From a checkpoint of a small multi-label image tagger.
Model: 8.76M parameters, arch vit, norm layernorm, activation swiglu, patch size [8, 8], width 320.
Training: adamw at rate 0.00086, batches of 256.
Data: trained on photos of arthropod specimens (BIOSCAN-5M), 97500 training examples, 44.6 epochs.
Rows from block 2, named by matrix and row number. Rows with one number belong to one attention dimension. Each number is 50 + 10 x the weight over its row's rms, rounded and kept within 0 to 99. All counts start at 0. After the name is the row's rms in percent of the matrix's.
# q: attention query, key and value (stacked) (model.blocks.2.attn.qkv.weight, 960x320, the q third), inputs 0-63
# k: attention query, key and value (stacked) (model.blocks.2.attn.qkv.weight, 960x320, the k third), inputs 0-63
q.203 111:38 39 48 63 50 45 25 50 62 49 29 42 55 55 56 68 47 40 50 54 56 59 51 40 66 63 34 65 40 55 72 53 37 42 37 37 37 47 64 59 52 46 40 44 59 55 51 49 42 53 46 62 48 63 59 38 36 40 46 53 43 56 37 61
k.203 104:44 36 55 48 56 45 43 61 47 50 36 44 57 40 30 49 39 37 58 36 45 57 38 47 45 72 56 55 46 34 32 60 56 57 47 70 56 41 50 41 47 58 56 55 57 47 51 50 53 39 57 47 49 59 48 49 59 44 42 39 56 52 43 41
q.204 117:30 51 71 53 43 40 48 28 54 46 42 34 41 62 55 62 50 57 67 51 41 56 54 55 58 41 56 49 47 54 55 69 40 50 56 45 63 50 45 50 51 72 51 54 46 61 33 33 58 34 31 62 50 50 43 48 57 52 46 36 54 49 48 44
k.204 120:49 35 45 41 62 59 55 49 41 59 50 56 45 36 65 41 43 52 28 40 52 43 50 67 55 41 35 71 54 49 47 36 51 37 65 48 51 57 48 38 54 44 56 51 44 39 71 67 51 66 51 32 66 50 62 43 49 59 66 56 63 43 51 59
q.205 091:66 55 43 40 49 49 36 53 47 48 66 45 42 43 58 39 39 32 45 38 58 41 41 77 60 46 56 39 61 40 51 41 52 52 45 55 54 47 58 53 35 33 34 40 57 32 60 55 44 51 57 57 53 44 47 65 39 50 55 59 19 43 40 56
k.205 092:48 50 40 42 56 51 50 62 28 52 44 70 56 62 55 49 54 37 47 51 58 63 57 39 49 46 49 52 46 50 40 45 61 51 56 58 62 33 52 40 57 55 50 48 57 52 51 44 50 73 38 30 44 44 62 42 70 48 46 63 54 68 45 53
q.206 108:61 40 43 64 48 47 39 49 58 40 55 43 59 60 53 52 45 60 35 56 65 57 49 48 51 46 46 54 64 55 66 35 53 57 37 54 50 41 74 25 67 38 37 36 42 51 50 54 39 42 56 65 41 61 62 62 31 45 44 36 49 41 52 62
k.206 108:46 25 65 63 46 42 19 44 42 47 41 50 56 51 29 37 51 53 73 45 50 51 50 52 51 58 38 41 55 28 53 54 41 54 42 71 52 44 50 54 34 40 57 62 51 53 55 49 45 37 42 51 67 52 53 55 53 52 38 39 36 63 69 48
q.207 093:48 58 61 44 54 31 50 54 56 53 22 50 39 57 50 61 67 52 56 46 54 35 43 52 49 41 60 53 49 50 58 49 45 52 49 57 53 63 48 46 52 32 55 50 55 39 25 51 71 67 47 37 28 53 61 38 68 49 48 47 28 46 48 42
k.207 089:55 40 52 55 37 57 63 48 70 56 57 36 35 52 44 49 43 41 60 46 48 55 48 47 26 50 68 52 54 50 28 53 49 53 42 40 50 37 50 72 53 54 55 49 50 62 52 49 41 31 57 69 39 31 55 56 58 38 41 38 64 50 55 63
q.208 091:59 56 62 40 42 63 41 45 46 50 46 36 50 59 34 52 50 50 56 30 46 49 34 67 57 55 53 36 58 51 54 62 48 46 58 71 46 47 53 56 41 51 45 48 85 44 40 36 52 53 53 56 58 46 43 46 62 56 52 49 30 47 40 51
k.208 101:52 64 42 26 67 71 47 51 42 46 59 68 40 58 64 52 51 38 41 49 44 62 55 46 63 42 39 36 50 48 53 54 68 48 61 42 27 58 57 48 48 47 46 46 58 52 39 74 58 53 53 36 33 26 60 63 71 41 59 71 62 52 48 51
q.209 098:33 50 42 66 62 30 62 51 62 53 43 65 47 55 62 62 53 53 36 54 57 65 58 52 48 68 37 66 40 43 77 46 48 53 30 38 44 56 64 36 51 52 58 42 36 55 55 52 48 46 62 51 50 55 68 49 36 55 64 51 40 61 74 74
k.209 102:52 44 61 37 41 45 51 47 61 42 61 52 60 54 43 39 43 52 51 61 53 56 47 48 44 53 52 52 47 53 53 49 51 61 32 61 51 52 49 59 69 49 40 38 51 62 48 41 51 37 50 70 47 55 37 40 45 53 41 45 46 62 54 57
q.210 090:41 65 61 59 59 56 52 50 58 43 44 41 51 62 45 75 52 48 66 47 24 56 63 56 39 58 48 60 42 58 42 63 43 39 60 39 58 51 41 57 35 66 34 49 61 49 47 53 53 48 37 68 51 51 48 43 49 47 39 38 61 61 40 40
k.210 091:46 58 51 50 48 56 59 56 62 73 48 58 53 49 69 46 49 33 44 32 55 47 45 60 58 52 35 38 43 31 51 34 58 33 61 34 42 52 63 48 31 45 54 46 44 27 71 63 68 52 49 27 57 39 75 64 52 48 53 59 53 33 42 55
q.211 106:51 62 54 39 35 61 53 45 41 67 49 64 52 31 36 26 71 40 54 37 58 48 49 51 60 47 55 45 74 46 53 45 59 62 40 55 48 64 59 40 37 45 74 50 46 58 46 36 57 43 55 32 60 53 46 61 46 53 50 51 48 43 53 47
k.211 109:59 34 47 57 65 39 51 52 46 49 46 58 30 41 59 50 44 67 48 62 58 51 50 38 42 41 44 58 61 64 45 53 50 52 59 56 42 47 35 46 70 59 57 56 47 60 50 51 56 66 43 49 42 55 38 28 54 60 62 56 58 57 60 45
q.212 102:69 38 37 57 43 59 66 41 49 51 47 44 62 59 59 33 48 57 35 40 61 49 73 58 47 52 53 37 43 44 33 54 58 48 38 66 35 39 56 47 47 40 49 35 53 55 57 49 61 53 48 50 46 43 27 51 39 21 53 53 52 57 43 57
k.212 104:37 35 67 46 43 32 44 42 43 65 38 46 56 36 47 57 65 55 56 43 45 56 42 52 43 44 50 39 48 53 31 44 53 64 44 49 56 54 46 64 41 40 36 54 42 72 63 46 30 56 56 52 48 53 32 54 77 42 42 51 51 41 42 52
q.213 098:45 44 53 42 66 49 62 58 50 49 53 51 44 62 60 60 46 56 46 58 54 49 62 44 45 42 52 42 41 38 19 65 49 48 55 62 52 44 35 43 34 51 49 52 43 54 35 55 56 48 40 39 58 41 31 43 64 54 37 43 51 56 45 41
k.213 098:55 49 58 42 41 50 55 37 69 43 39 43 57 41 58 55 53 72 37 47 34 32 40 55 29 41 58 69 45 57 50 34 35 49 39 49 51 66 44 59 39 65 60 35 49 44 71 59 43 41 56 37 60 49 51 58 41 46 65 42 49 31 58 58
q.214 094:57 49 53 46 55 38 47 37 56 55 35 35 59 48 55 38 38 57 57 43 54 71 49 59 51 49 34 62 57 59 42 71 45 46 64 38 50 48 56 46 31 53 40 42 57 50 40 46 41 52 50 71 54 58 51 56 71 48 60 52 30 36 47 54
k.214 088:48 55 54 56 34 57 52 64 58 43 51 67 54 57 51 54 34 60 51 59 49 46 49 46 44 43 50 51 58 64 51 58 44 43 61 63 59 54 51 37 66 56 45 54 48 24 28 50 39 40 52 48 56 30 48 48 47 55 56 50 58 44 62 72
q.215 095:50 58 50 45 66 46 37 49 50 44 43 80 22 50 31 68 43 66 53 61 34 42 63 41 50 46 52 56 41 60 31 52 54 48 55 53 37 43 48 57 51 45 42 43 43 63 57 56 49 61 53 57 51 61 47 51 53 55 67 57 51 42 61 42
k.215 093:70 42 39 47 58 45 54 51 40 43 48 51 51 62 53 43 53 58 53 55 46 45 52 57 33 53 53 57 60 40 52 49 54 34 43 49 32 40 55 50 52 51 39 42 64 42 53 30 57 43 54 44 34 54 37 46 41 54 41 39 47 33 52 78
q.216 093:56 56 59 57 80 46 26 44 52 38 58 44 47 49 56 65 56 54 39 45 48 56 56 28 44 64 42 42 37 50 47 42 56 54 54 46 44 42 43 47 63 39 32 48 40 37 57 52 62 46 56 63 50 49 25 55 52 51 57 52 53 40 56 51
k.216 097:46 42 60 53 59 47 56 50 47 48 43 46 70 56 43 49 58 75 45 55 59 63 34 64 39 65 50 44 62 58 52 40 56 43 40 49 52 46 64 51 52 54 48 42 36 49 50 55 55 49 59 47 57 52 51 68 37 50 55 54 50 47 64 55
q.217 094:42 40 46 60 52 58 55 42 61 60 40 43 41 54 39 60 34 48 42 55 54 64 47 39 42 69 38 50 50 52 52 52 44 44 42 56 33 35 57 51 58 52 41 67 42 53 55 52 48 41 51 49 67 56 58 49 44 57 68 48 60 48 43 47
k.217 101:66 55 55 45 49 44 35 55 25 41 47 38 66 48 46 45 56 56 51 38 38 41 38 42 56 68 53 50 44 48 66 51 50 50 51 56 30 62 65 63 47 49 61 62 66 67 30 51 49 39 26 49 50 64 45 49 61 46 39 58 38 52 58 62
q.218 087:40 26 43 35 64 49 45 47 57 61 60 66 26 58 50 55 62 58 46 56 64 32 51 54 37 49 61 30 59 39 34 58 60 55 36 73 47 39 53 48 51 36 60 50 41 63 68 38 50 60 46 23 47 42 54 49 37 70 55 60 41 54 50 59
k.218 089:47 40 53 50 53 23 62 37 53 39 56 51 52 33 50 49 67 47 37 44 37 61 50 45 46 50 56 50 38 58 71 51 50 78 41 47 54 66 40 57 52 38 64 57 43 62 38 30 45 51 50 54 61 47 39 44 69 40 34 59 39 66 43 47
q.219 109:49 54 49 42 61 67 38 46 53 49 49 46 52 56 35 57 29 49 39 57 44 45 41 43 53 70 63 53 43 42 51 48 47 68 59 54 43 37 48 58 43 46 36 50 53 49 65 58 25 49 61 72 56 43 40 54 41 59 61 50 49 44 58 31
k.219 105:59 48 59 42 63 52 46 55 44 44 46 44 63 46 42 47 50 45 48 53 51 36 55 52 48 61 36 45 58 47 57 41 57 38 47 51 58 59 60 25 72 43 60 59 49 41 35 52 65 52 46 44 43 41 61 67 44 42 35 53 52 45 42 59
q.220 099:40 56 27 34 51 66 65 60 62 60 32 56 43 52 53 56 57 54 65 52 47 40 41 56 41 60 52 55 58 53 47 56 46 55 38 63 42 54 60 51 36 44 57 62 48 65 39 41 44 58 63 45 70 56 50 59 40 43 71 64 67 54 46 45
k.220 106:52 55 69 53 78 44 72 57 52 49 60 59 41 30 47 57 51 42 44 48 31 57 51 33 57 56 54 52 30 63 49 42 52 58 75 57 43 59 66 57 44 47 55 39 63 61 33 59 63 36 49 58 54 43 57 46 60 41 22 56 47 61 21 44
q.221 102:56 44 38 46 53 68 64 66 68 50 41 53 41 55 56 53 56 54 37 56 52 51 32 57 52 60 60 49 80 47 47 32 67 47 51 49 59 43 55 47 41 54 37 49 62 57 61 45 37 57 53 54 51 46 53 56 41 45 57 53 51 55 49 46
k.221 105:44 60 63 70 53 40 40 51 42 59 55 60 57 55 42 50 48 48 61 46 58 55 43 44 46 72 44 33 58 45 57 56 53 53 49 56 56 62 62 56 46 41 51 58 55 34 39 41 40 48 42 57 54 45 38 65 55 30 21 51 38 59 53 53
q.222 089:46 53 65 54 38 52 54 47 58 60 53 50 37 48 55 47 48 39 40 47 49 54 50 51 51 54 62 53 63 44 58 55 55 57 33 53 58 52 63 42 44 51 50 55 57 37 54 57 32 47 49 33 66 37 42 55 45 57 41 35 52 47 50 58
k.222 088:55 37 53 37 49 44 32 54 35 59 39 58 47 62 51 36 56 47 54 59 33 45 61 38 45 56 39 59 37 54 43 57 64 56 67 47 44 49 61 70 59 38 53 40 33 49 47 47 58 64 37 39 48 36 60 42 58 39 51 67 55 60 58 60
q.223 102:37 33 41 55 56 41 43 50 53 51 50 53 52 51 62 59 39 50 34 63 71 42 50 45 48 36 48 38 59 39 54 49 52 64 35 59 48 50 59 42 57 45 47 36 45 49 57 48 53 69 60 38 52 35 46 63 25 46 50 64 50 59 52 74
k.223 103:39 47 54 38 47 34 37 39 53 43 56 53 63 48 35 43 61 53 63 61 34 49 40 49 45 51 63 52 36 53 47 44 39 65 46 63 58 41 49 37 40 64 48 50 54 59 50 49 30 44 51 62 56 58 37 40 61 53 36 60 45 62 50 38
q.224 104:35 66 48 45 49 41 49 44 51 39 30 46 41 45 45 63 50 52 35 56 46 45 42 42 56 45 31 64 52 58 57 46 59 43 54 59 46 52 45 45 37 51 42 51 46 44 49 47 50 62 53 62 44 41 53 49 44 62 50 47 49 54 45 24
k.224 108:58 39 52 53 54 42 63 74 48 33 48 67 31 60 62 62 43 53 42 47 42 37 51 66 38 42 64 52 44 28 59 52 45 49 25 41 45 54 68 49 54 44 53 35 57 45 61 54 48 62 57 53 70 55 48 57 56 34 49 63 39 49 59 60
q.225 095:52 50 40 56 60 58 70 53 50 38 47 58 55 66 56 39 73 49 33 61 53 54 52 39 58 33 35 43 47 42 43 59 51 53 66 54 45 45 49 67 40 59 62 45 70 63 47 37 48 50 53 47 47 47 41 53 41 46 54 39 49 61 54 47
k.225 103:56 44 56 48 46 54 23 58 53 38 28 51 45 44 45 50 49 50 46 39 52 57 47 46 28 53 63 34 56 38 54 43 23 52 50 61 43 59 54 50 44 56 39 60 48 37 43 44 31 69 42 40 71 74 64 66 51 41 54 36 31 51 59 39
q.226 106:72 44 58 43 48 62 53 34 55 61 63 67 55 36 57 49 52 55 37 69 41 44 48 40 43 30 38 37 57 54 53 51 55 50 41 31 51 56 47 44 58 55 70 40 34 46 51 61 52 37 35 41 36 62 54 50 56 53 43 37 41 44 71 43
k.226 104:32 54 52 50 47 38 27 47 34 61 50 41 53 48 43 55 48 55 63 42 52 43 33 39 46 62 39 50 41 60 60 55 40 39 59 56 32 46 37 43 41 48 40 43 56 50 34 55 79 49 44 78 55 60 37 50 61 49 36 39 48 69 46 50
q.227 106:58 62 46 53 64 39 56 44 34 65 55 43 38 43 48 47 57 60 55 41 37 44 48 42 65 48 44 64 51 57 58 40 59 31 45 55 53 54 45 22 39 46 47 48 53 41 45 45 60 56 71 36 40 51 57 55 53 69 37 66 46 53 55 55
k.227 106:47 56 45 50 59 52 47 56 37 47 58 37 50 56 47 52 32 45 60 60 57 49 67 37 60 48 52 73 45 53 38 61 49 46 35 45 64 42 50 57 44 55 50 30 58 68 59 53 48 54 58 66 20 41 40 44 65 59 57 68 53 56 65 46
q.228 114:49 48 43 57 42 38 55 46 48 43 36 62 60 42 57 31 67 55 49 70 58 45 40 47 57 65 51 57 50 55 63 48 43 56 57 39 51 53 61 66 50 37 56 56 36 50 64 59 56 24 64 63 54 51 46 39 47 46 30 57 63 57 37 41
k.228 113:45 51 46 34 68 61 38 57 60 58 57 39 49 65 49 51 55 52 41 42 51 51 51 26 46 46 68 50 38 49 39 77 44 46 40 45 58 41 52 48 57 47 51 56 64 45 45 37 42 53 58 41 53 59 67 65 48 48 55 41 50 49 59 49
q.229 104:57 46 54 60 46 35 56 56 37 41 47 67 45 52 54 53 54 58 53 72 54 50 42 39 43 44 43 65 58 58 42 53 43 56 57 36 42 56 50 58 50 23 58 47 48 53 51 71 46 43 67 57 57 56 48 42 46 63 39 61 55 54 36 43
k.229 112:49 64 48 44 64 50 29 44 40 64 45 43 62 56 44 43 49 53 52 48 53 58 58 24 37 50 47 42 55 54 43 58 51 46 58 56 57 46 55 45 52 50 61 70 48 38 51 45 47 54 46 40 50 51 62 76 42 56 65 42 34 60 53 44
q.230 100:48 46 58 57 39 55 56 45 57 47 63 90 50 52 44 40 54 56 55 54 61 57 59 58 42 57 71 46 64 40 53 58 58 49 57 69 46 51 45 57 34 55 62 57 38 48 44 39 49 52 57 38 56 60 46 47 40 49 56 33 36 47 49 57
k.230 093:54 38 38 42 60 48 38 65 44 49 52 60 41 35 54 46 64 67 37 43 43 42 30 42 41 59 63 22 53 56 52 41 29 50 57 72 42 59 51 64 50 46 44 53 45 41 34 41 34 55 48 44 50 34 60 72 47 47 60 43 42 61 39 54
q.231 100:40 47 40 53 29 51 48 45 54 46 48 45 56 63 45 38 69 48 45 41 48 53 54 36 73 71 48 61 59 46 53 53 38 43 37 61 51 39 42 64 34 50 49 50 47 61 55 60 46 42 64 65 34 44 38 53 60 54 37 40 45 52 57 36
k.231 102:53 49 51 41 66 44 51 55 62 43 59 44 47 44 41 55 42 49 29 48 51 39 51 31 45 36 50 37 54 57 51 45 42 45 47 52 45 53 60 48 49 50 42 50 61 31 63 56 36 50 54 46 33 64 62 72 35 39 61 48 49 43 51 62
q.232 103:59 59 45 51 42 47 41 47 46 36 57 32 42 42 50 53 40 49 67 55 42 47 60 48 38 54 46 51 34 61 36 53 41 60 44 44 51 47 59 56 62 49 43 46 43 54 63 69 54 33 38 56 37 52 55 44 63 53 51 45 56 56 48 41
k.232 101:54 59 58 46 45 47 46 47 67 60 71 28 55 55 40 56 61 62 42 39 54 41 54 43 31 46 40 52 50 78 50 59 63 61 48 38 52 46 39 48 53 56 52 59 57 50 59 34 54 57 47 34 50 40 42 49 39 32 55 29 48 53 58 49
q.233 100:45 42 47 54 49 56 48 39 60 50 46 20 50 50 50 68 46 52 41 48 65 44 18 55 47 57 49 65 25 48 57 56 41 26 38 57 52 52 34 45 59 36 40 63 46 53 55 37 53 44 44 51 48 57 39 47 52 41 47 40 77 37 62 41
k.233 105:34 23 53 58 48 56 43 37 63 50 65 40 62 63 48 63 62 54 58 47 48 53 41 74 46 46 48 50 33 38 33 47 64 54 36 49 60 37 36 42 59 64 44 48 60 75 66 62 49 58 69 35 39 55 60 47 56 51 61 46 48 35 40 43
q.234 112:43 51 60 59 39 62 72 66 61 46 44 49 60 54 55 60 32 44 26 53 65 42 42 48 48 53 46 40 51 36 53 48 46 55 45 31 38 42 45 44 49 53 47 60 41 60 49 37 44 54 47 43 61 56 52 48 40 41 59 51 37 45 57 64
k.234 106:42 32 71 60 44 37 54 46 31 32 45 72 51 43 64 44 54 59 48 55 40 61 56 61 46 57 53 42 65 29 56 37 48 50 50 73 32 55 52 60 40 45 50 60 33 33 52 55 51 35 38 43 65 47 57 46 44 46 57 47 50 41 33 47
q.235 085:63 44 38 46 55 42 63 47 49 43 59 68 69 43 40 44 56 42 60 59 39 44 51 38 29 52 52 42 40 53 54 67 41 58 65 41 48 40 45 53 46 51 47 36 50 55 46 59 55 36 38 65 61 47 53 53 52 41 58 39 56 52 64 39
k.235 086:52 54 59 33 46 43 48 53 55 53 28 46 39 66 52 51 51 41 53 33 55 37 45 26 45 55 37 46 36 57 59 49 50 60 55 43 59 54 51 52 61 57 56 59 57 37 46 46 41 42 65 54 65 68 59 63 47 40 61 36 53 47 59 48
q.236 103:44 50 46 46 60 65 38 59 47 61 43 34 53 53 36 51 51 41 37 54 43 40 49 41 63 47 38 42 39 47 48 46 66 45 59 49 49 57 48 54 40 67 57 55 55 52 45 43 61 69 53 66 24 43 75 67 41 67 46 48 51 39 57 46
k.236 104:50 45 43 50 50 54 62 64 68 32 47 60 40 42 58 57 54 46 47 45 55 52 58 56 47 43 49 57 44 40 60 45 58 42 53 45 41 53 51 55 46 63 47 33 53 63 45 47 54 31 43 53 63 49 49 36 50 38 51 53 49 46 54 64
q.237 099:54 48 48 64 40 54 61 45 42 57 45 60 52 46 68 60 70 54 60 55 50 36 34 51 47 52 57 39 68 42 57 61 44 55 43 27 60 54 59 48 45 45 60 53 47 49 47 56 65 35 41 49 57 55 29 44 49 46 39 50 50 38 45 62
k.237 100:45 35 54 58 55 49 64 40 43 45 44 55 67 43 45 40 56 64 54 58 39 67 53 41 61 49 40 35 55 48 39 63 30 52 42 60 44 33 42 62 51 44 49 49 52 54 40 50 56 48 61 51 38 34 57 57 41 52 40 47 61 53 37 33
q.238 100:62 55 56 59 45 50 52 55 58 49 33 39 53 44 53 47 46 49 51 55 53 57 56 56 50 46 54 57 43 39 47 56 58 49 74 46 52 57 37 66 41 39 32 54 63 68 44 45 60 42 53 55 50 39 43 57 40 54 42 51 63 39 45 50
k.238 098:50 40 53 58 51 64 55 52 61 48 44 45 67 49 61 51 47 30 46 49 50 33 68 47 32 43 61 53 53 50 38 62 55 56 55 42 48 47 60 40 50 62 52 70 60 36 35 47 48 58 39 52 54 48 63 67 60 52 45 39 54 20 41 49
q.239 098:68 62 45 51 58 58 29 54 45 41 45 26 46 57 41 62 38 46 50 56 59 53 51 49 45 67 46 60 57 44 40 48 62 33 40 68 56 37 44 52 46 42 40 42 67 40 26 56 67 67 58 47 56 67 54 56 51 56 55 37 50 51 35 52
k.239 093:48 41 52 56 38 50 69 49 54 36 60 46 54 64 56 62 39 54 53 62 41 47 71 76 50 43 56 53 42 35 50 50 54 51 49 45 65 55 61 55 48 53 53 44 49 60 58 64 59 42 41 39 56 32 40 44 57 39 50 61 56 33 51 67
q.240 098:56 41 54 65 56 53 60 44 57 48 47 48 56 40 57 48 37 44 69 47 56 26 51 48 42 61 67 36 37 46 46 69 58 36 44 52 45 64 35 53 41 81 55 65 59 53 41 45 64 49 41 56 48 41 41 58 44 57 47 60 36 48 52 50
k.240 095:55 40 60 45 52 53 42 45 35 51 51 55 40 47 40 52 53 39 36 29 57 63 42 56 47 46 37 39 28 56 52 40 55 54 53 62 65 68 49 50 52 57 40 46 48 56 44 55 51 54 56 30 51 58 54 35 50 48 54 52 58 50 53 47
q.241 108:30 48 36 61 46 63 52 36 49 56 42 56 43 48 66 52 40 57 37 51 42 33 38 50 48 51 50 48 43 33 62 68 30 47 51 44 23 49 46 53 52 44 43 65 50 50 53 44 59 46 46 56 57 50 44 50 65 57 28 47 45 45 61 61
k.241 107:44 28 48 58 40 44 46 35 43 43 33 41 76 53 42 47 50 49 50 40 41 60 54 33 44 35 54 32 49 53 50 57 40 67 47 53 52 34 53 45 49 69 38 59 48 51 62 43 37 48 48 48 46 36 63 56 49 53 66 40 46 41 30 39
q.242 108:43 41 31 53 66 57 36 41 61 41 45 52 55 45 49 55 48 52 50 34 52 57 55 42 59 53 49 54 58 43 40 59 46 46 45 57 53 45 45 44 48 68 50 46 51 36 58 42 56 45 54 51 29 45 54 68 27 55 44 57 33 54 64 33
k.242 106:55 41 54 52 45 46 53 59 48 28 53 41 38 59 45 57 63 47 39 55 51 24 58 61 25 66 42 52 48 57 60 43 47 46 61 51 35 64 58 60 43 50 37 59 49 53 62 53 54 53 43 53 74 62 45 37 54 48 61 52 44 50 63 76
q.243 110:57 44 47 30 60 46 34 38 33 51 60 38 50 43 47 69 50 60 57 50 47 50 34 67 47 47 43 83 52 59 48 37 56 54 32 45 55 63 48 48 58 25 45 66 56 52 54 51 51 54 55 43 52 64 47 50 52 49 46 57 43 56 57 50
k.243 114:48 74 44 64 43 37 64 38 49 74 52 45 57 46 53 47 50 57 60 56 57 74 58 44 63 49 49 61 58 43 35 71 66 49 50 38 51 25 49 38 60 61 60 42 57 59 67 51 68 59 52 57 46 43 49 53 28 65 63 56 55 49 68 50
q.244 105:53 46 53 47 62 45 33 32 51 47 50 58 53 35 65 58 40 51 56 65 46 50 38 57 33 55 45 57 60 47 59 31 44 45 34 43 65 52 64 42 49 49 63 54 39 45 51 52 57 54 61 36 54 53 55 46 41 37 71 52 47 45 61 56
k.244 111:39 66 24 60 43 45 55 35 34 73 58 55 44 40 61 53 48 44 53 68 50 62 52 68 66 69 43 44 50 50 42 67 41 53 56 52 57 53 45 59 52 39 67 45 50 72 54 53 57 38 54 44 42 37 37 42 30 54 46 58 65 49 53 48
q.245 102:30 67 43 52 50 60 45 49 46 57 37 41 51 64 56 50 49 54 31 43 52 44 32 42 52 68 50 65 62 45 46 38 44 35 51 44 56 37 52 46 53 61 56 54 61 58 52 46 50 48 56 50 37 41 40 60 35 55 44 62 44 58 54 52
k.245 098:58 37 48 49 66 61 57 63 57 28 52 51 28 54 28 45 38 49 58 61 50 35 61 48 52 45 56 56 53 34 51 51 41 47 43 37 45 56 48 62 46 61 49 57 53 56 60 53 33 45 45 50 58 49 60 65 60 56 52 45 51 51 63 41
q.246 117:61 59 59 56 58 58 58 51 47 38 44 62 67 42 44 51 59 32 63 54 37 51 59 44 40 44 59 36 50 55 50 63 59 56 69 58 53 48 50 57 41 75 63 51 52 46 38 51 74 34 59 47 53 53 56 55 36 59 74 35 57 48 38 23
k.246 108:57 30 41 34 59 53 34 50 43 39 49 51 49 54 45 38 60 68 39 29 45 41 44 43 34 62 64 58 58 51 54 51 43 48 55 40 53 54 49 71 41 61 55 57 51 49 28 43 39 69 57 43 64 57 64 55 52 56 38 46 38 42 43 64
q.247 101:63 65 52 62 61 41 47 47 49 65 55 65 55 52 65 35 56 43 55 50 46 52 59 46 53 59 54 49 40 48 46 52 52 52 54 45 49 41 59 56 52 55 57 61 50 50 42 54 71 28 67 49 47 52 42 57 42 59 43 65 52 69 51 43
k.247 107:56 58 52 32 70 62 39 65 63 40 40 48 34 43 44 39 35 53 57 35 58 39 44 26 49 57 62 51 51 43 54 58 42 50 33 57 57 54 56 52 54 53 48 49 60 53 43 41 45 64 39 39 50 49 44 61 45 59 64 47 42 56 78 62
q.248 095:42 57 46 56 37 62 70 68 49 49 39 53 42 64 50 38 67 38 44 47 55 39 54 47 58 50 45 34 41 45 47 57 48 60 68 36 15 44 57 43 32 54 44 49 50 53 43 50 25 53 39 39 52 53 41 45 64 52 52 48 58 52 45 39
k.248 097:57 25 42 47 50 45 34 62 48 47 49 50 62 58 34 56 56 45 52 43 61 38 57 26 37 59 37 47 57 50 46 35 62 47 30 52 45 47 71 40 57 60 40 55 55 41 54 61 59 64 63 43 63 54 69 65 49 49 51 39 33 43 27 38
q.249 101:51 50 45 47 49 56 34 45 50 51 55 48 63 56 39 43 29 58 43 61 74 64 42 57 50 48 66 54 64 49 52 27 54 39 49 58 58 51 56 60 41 25 49 47 46 40 54 57 40 62 56 48 50 52 45 44 50 41 53 64 44 56 47 50
k.249 095:49 71 40 48 53 60 51 39 54 52 59 43 39 52 66 53 66 52 59 57 41 51 58 57 79 52 54 39 53 48 39 70 70 47 49 45 66 43 53 49 41 31 51 48 39 56 42 43 45 30 40 34 36 38 48 61 41 63 54 51 60 41 44 45
q.250 098:38 48 53 47 51 58 43 46 49 42 47 33 51 53 20 61 62 36 52 36 67 49 45 53 59 47 53 51 40 46 42 59 66 38 60 64 46 51 35 52 39 56 47 50 59 47 31 42 59 61 45 43 56 45 51 59 65 43 67 22 48 47 56 33
k.250 096:44 30 64 56 37 34 59 72 59 38 52 54 48 43 51 63 55 56 49 42 44 50 53 69 55 55 52 50 48 42 54 40 50 44 45 49 46 52 53 37 50 43 55 48 42 51 60 64 60 43 41 53 57 53 47 32 57 46 62 62 39 58 32 64
q.251 103:52 55 50 35 58 55 48 58 57 65 47 68 32 59 52 39 63 55 51 35 58 46 70 51 62 45 43 49 52 57 50 48 56 56 61 56 50 56 41 30 54 75 49 55 47 44 52 50 46 52 55 28 52 41 58 63 63 68 51 60 21 43 54 57
k.251 105:55 43 42 47 69 42 37 65 38 51 32 55 32 48 39 41 40 45 52 48 61 35 47 45 48 40 41 62 49 43 64 44 38 55 51 61 40 62 59 67 46 44 45 48 51 52 43 67 45 57 39 66 49 49 43 33 62 60 34 63 49 68 51 67
q.252 104:46 62 62 61 41 57 47 49 53 51 41 53 48 52 36 72 60 29 70 53 32 57 78 49 44 60 48 37 48 55 44 67 51 41 66 50 48 43 51 44 46 56 40 58 44 41 41 48 48 52 25 55 55 62 52 50 54 58 57 30 52 48 62 34
k.252 104:52 31 52 47 53 40 47 53 58 38 53 52 71 55 49 50 50 46 50 61 49 39 47 68 34 51 54 41 50 61 51 23 49 54 55 47 40 53 46 46 58 68 42 59 41 48 50 61 40 40 51 58 66 57 52 42 46 32 44 42 54 52 33 44
q.253 112:41 64 47 64 42 54 54 60 57 49 35 62 54 81 57 52 58 46 49 51 54 65 67 43 49 51 49 55 41 26 47 63 35 45 58 75 53 43 39 46 41 73 52 58 43 38 42 27 47 51 45 59 52 64 61 49 40 60 72 24 44 38 57 42
k.253 113:46 22 60 67 59 39 38 52 47 24 52 73 40 39 50 42 55 45 46 56 44 38 45 65 32 41 65 41 68 46 66 49 27 52 45 64 46 66 59 64 39 46 52 54 40 42 67 45 23 46 53 54 77 44 49 61 48 46 56 42 38 51 40 66
q.254 103:48 46 48 46 52 63 45 60 58 49 32 59 55 52 55 59 52 57 52 34 50 56 52 54 54 54 41 58 54 39 51 48 60 43 58 54 46 55 44 37 43 48 55 40 48 51 27 36 45 57 44 46 51 49 61 64 49 45 60 41 37 43 53 63
k.254 098:51 32 53 75 53 40 53 50 48 23 59 69 36 43 44 59 52 47 48 57 53 42 50 63 33 63 58 55 62 35 57 38 41 46 56 67 38 54 38 48 39 54 53 43 39 52 50 53 46 45 47 49 56 54 40 29 52 51 42 48 43 55 47 57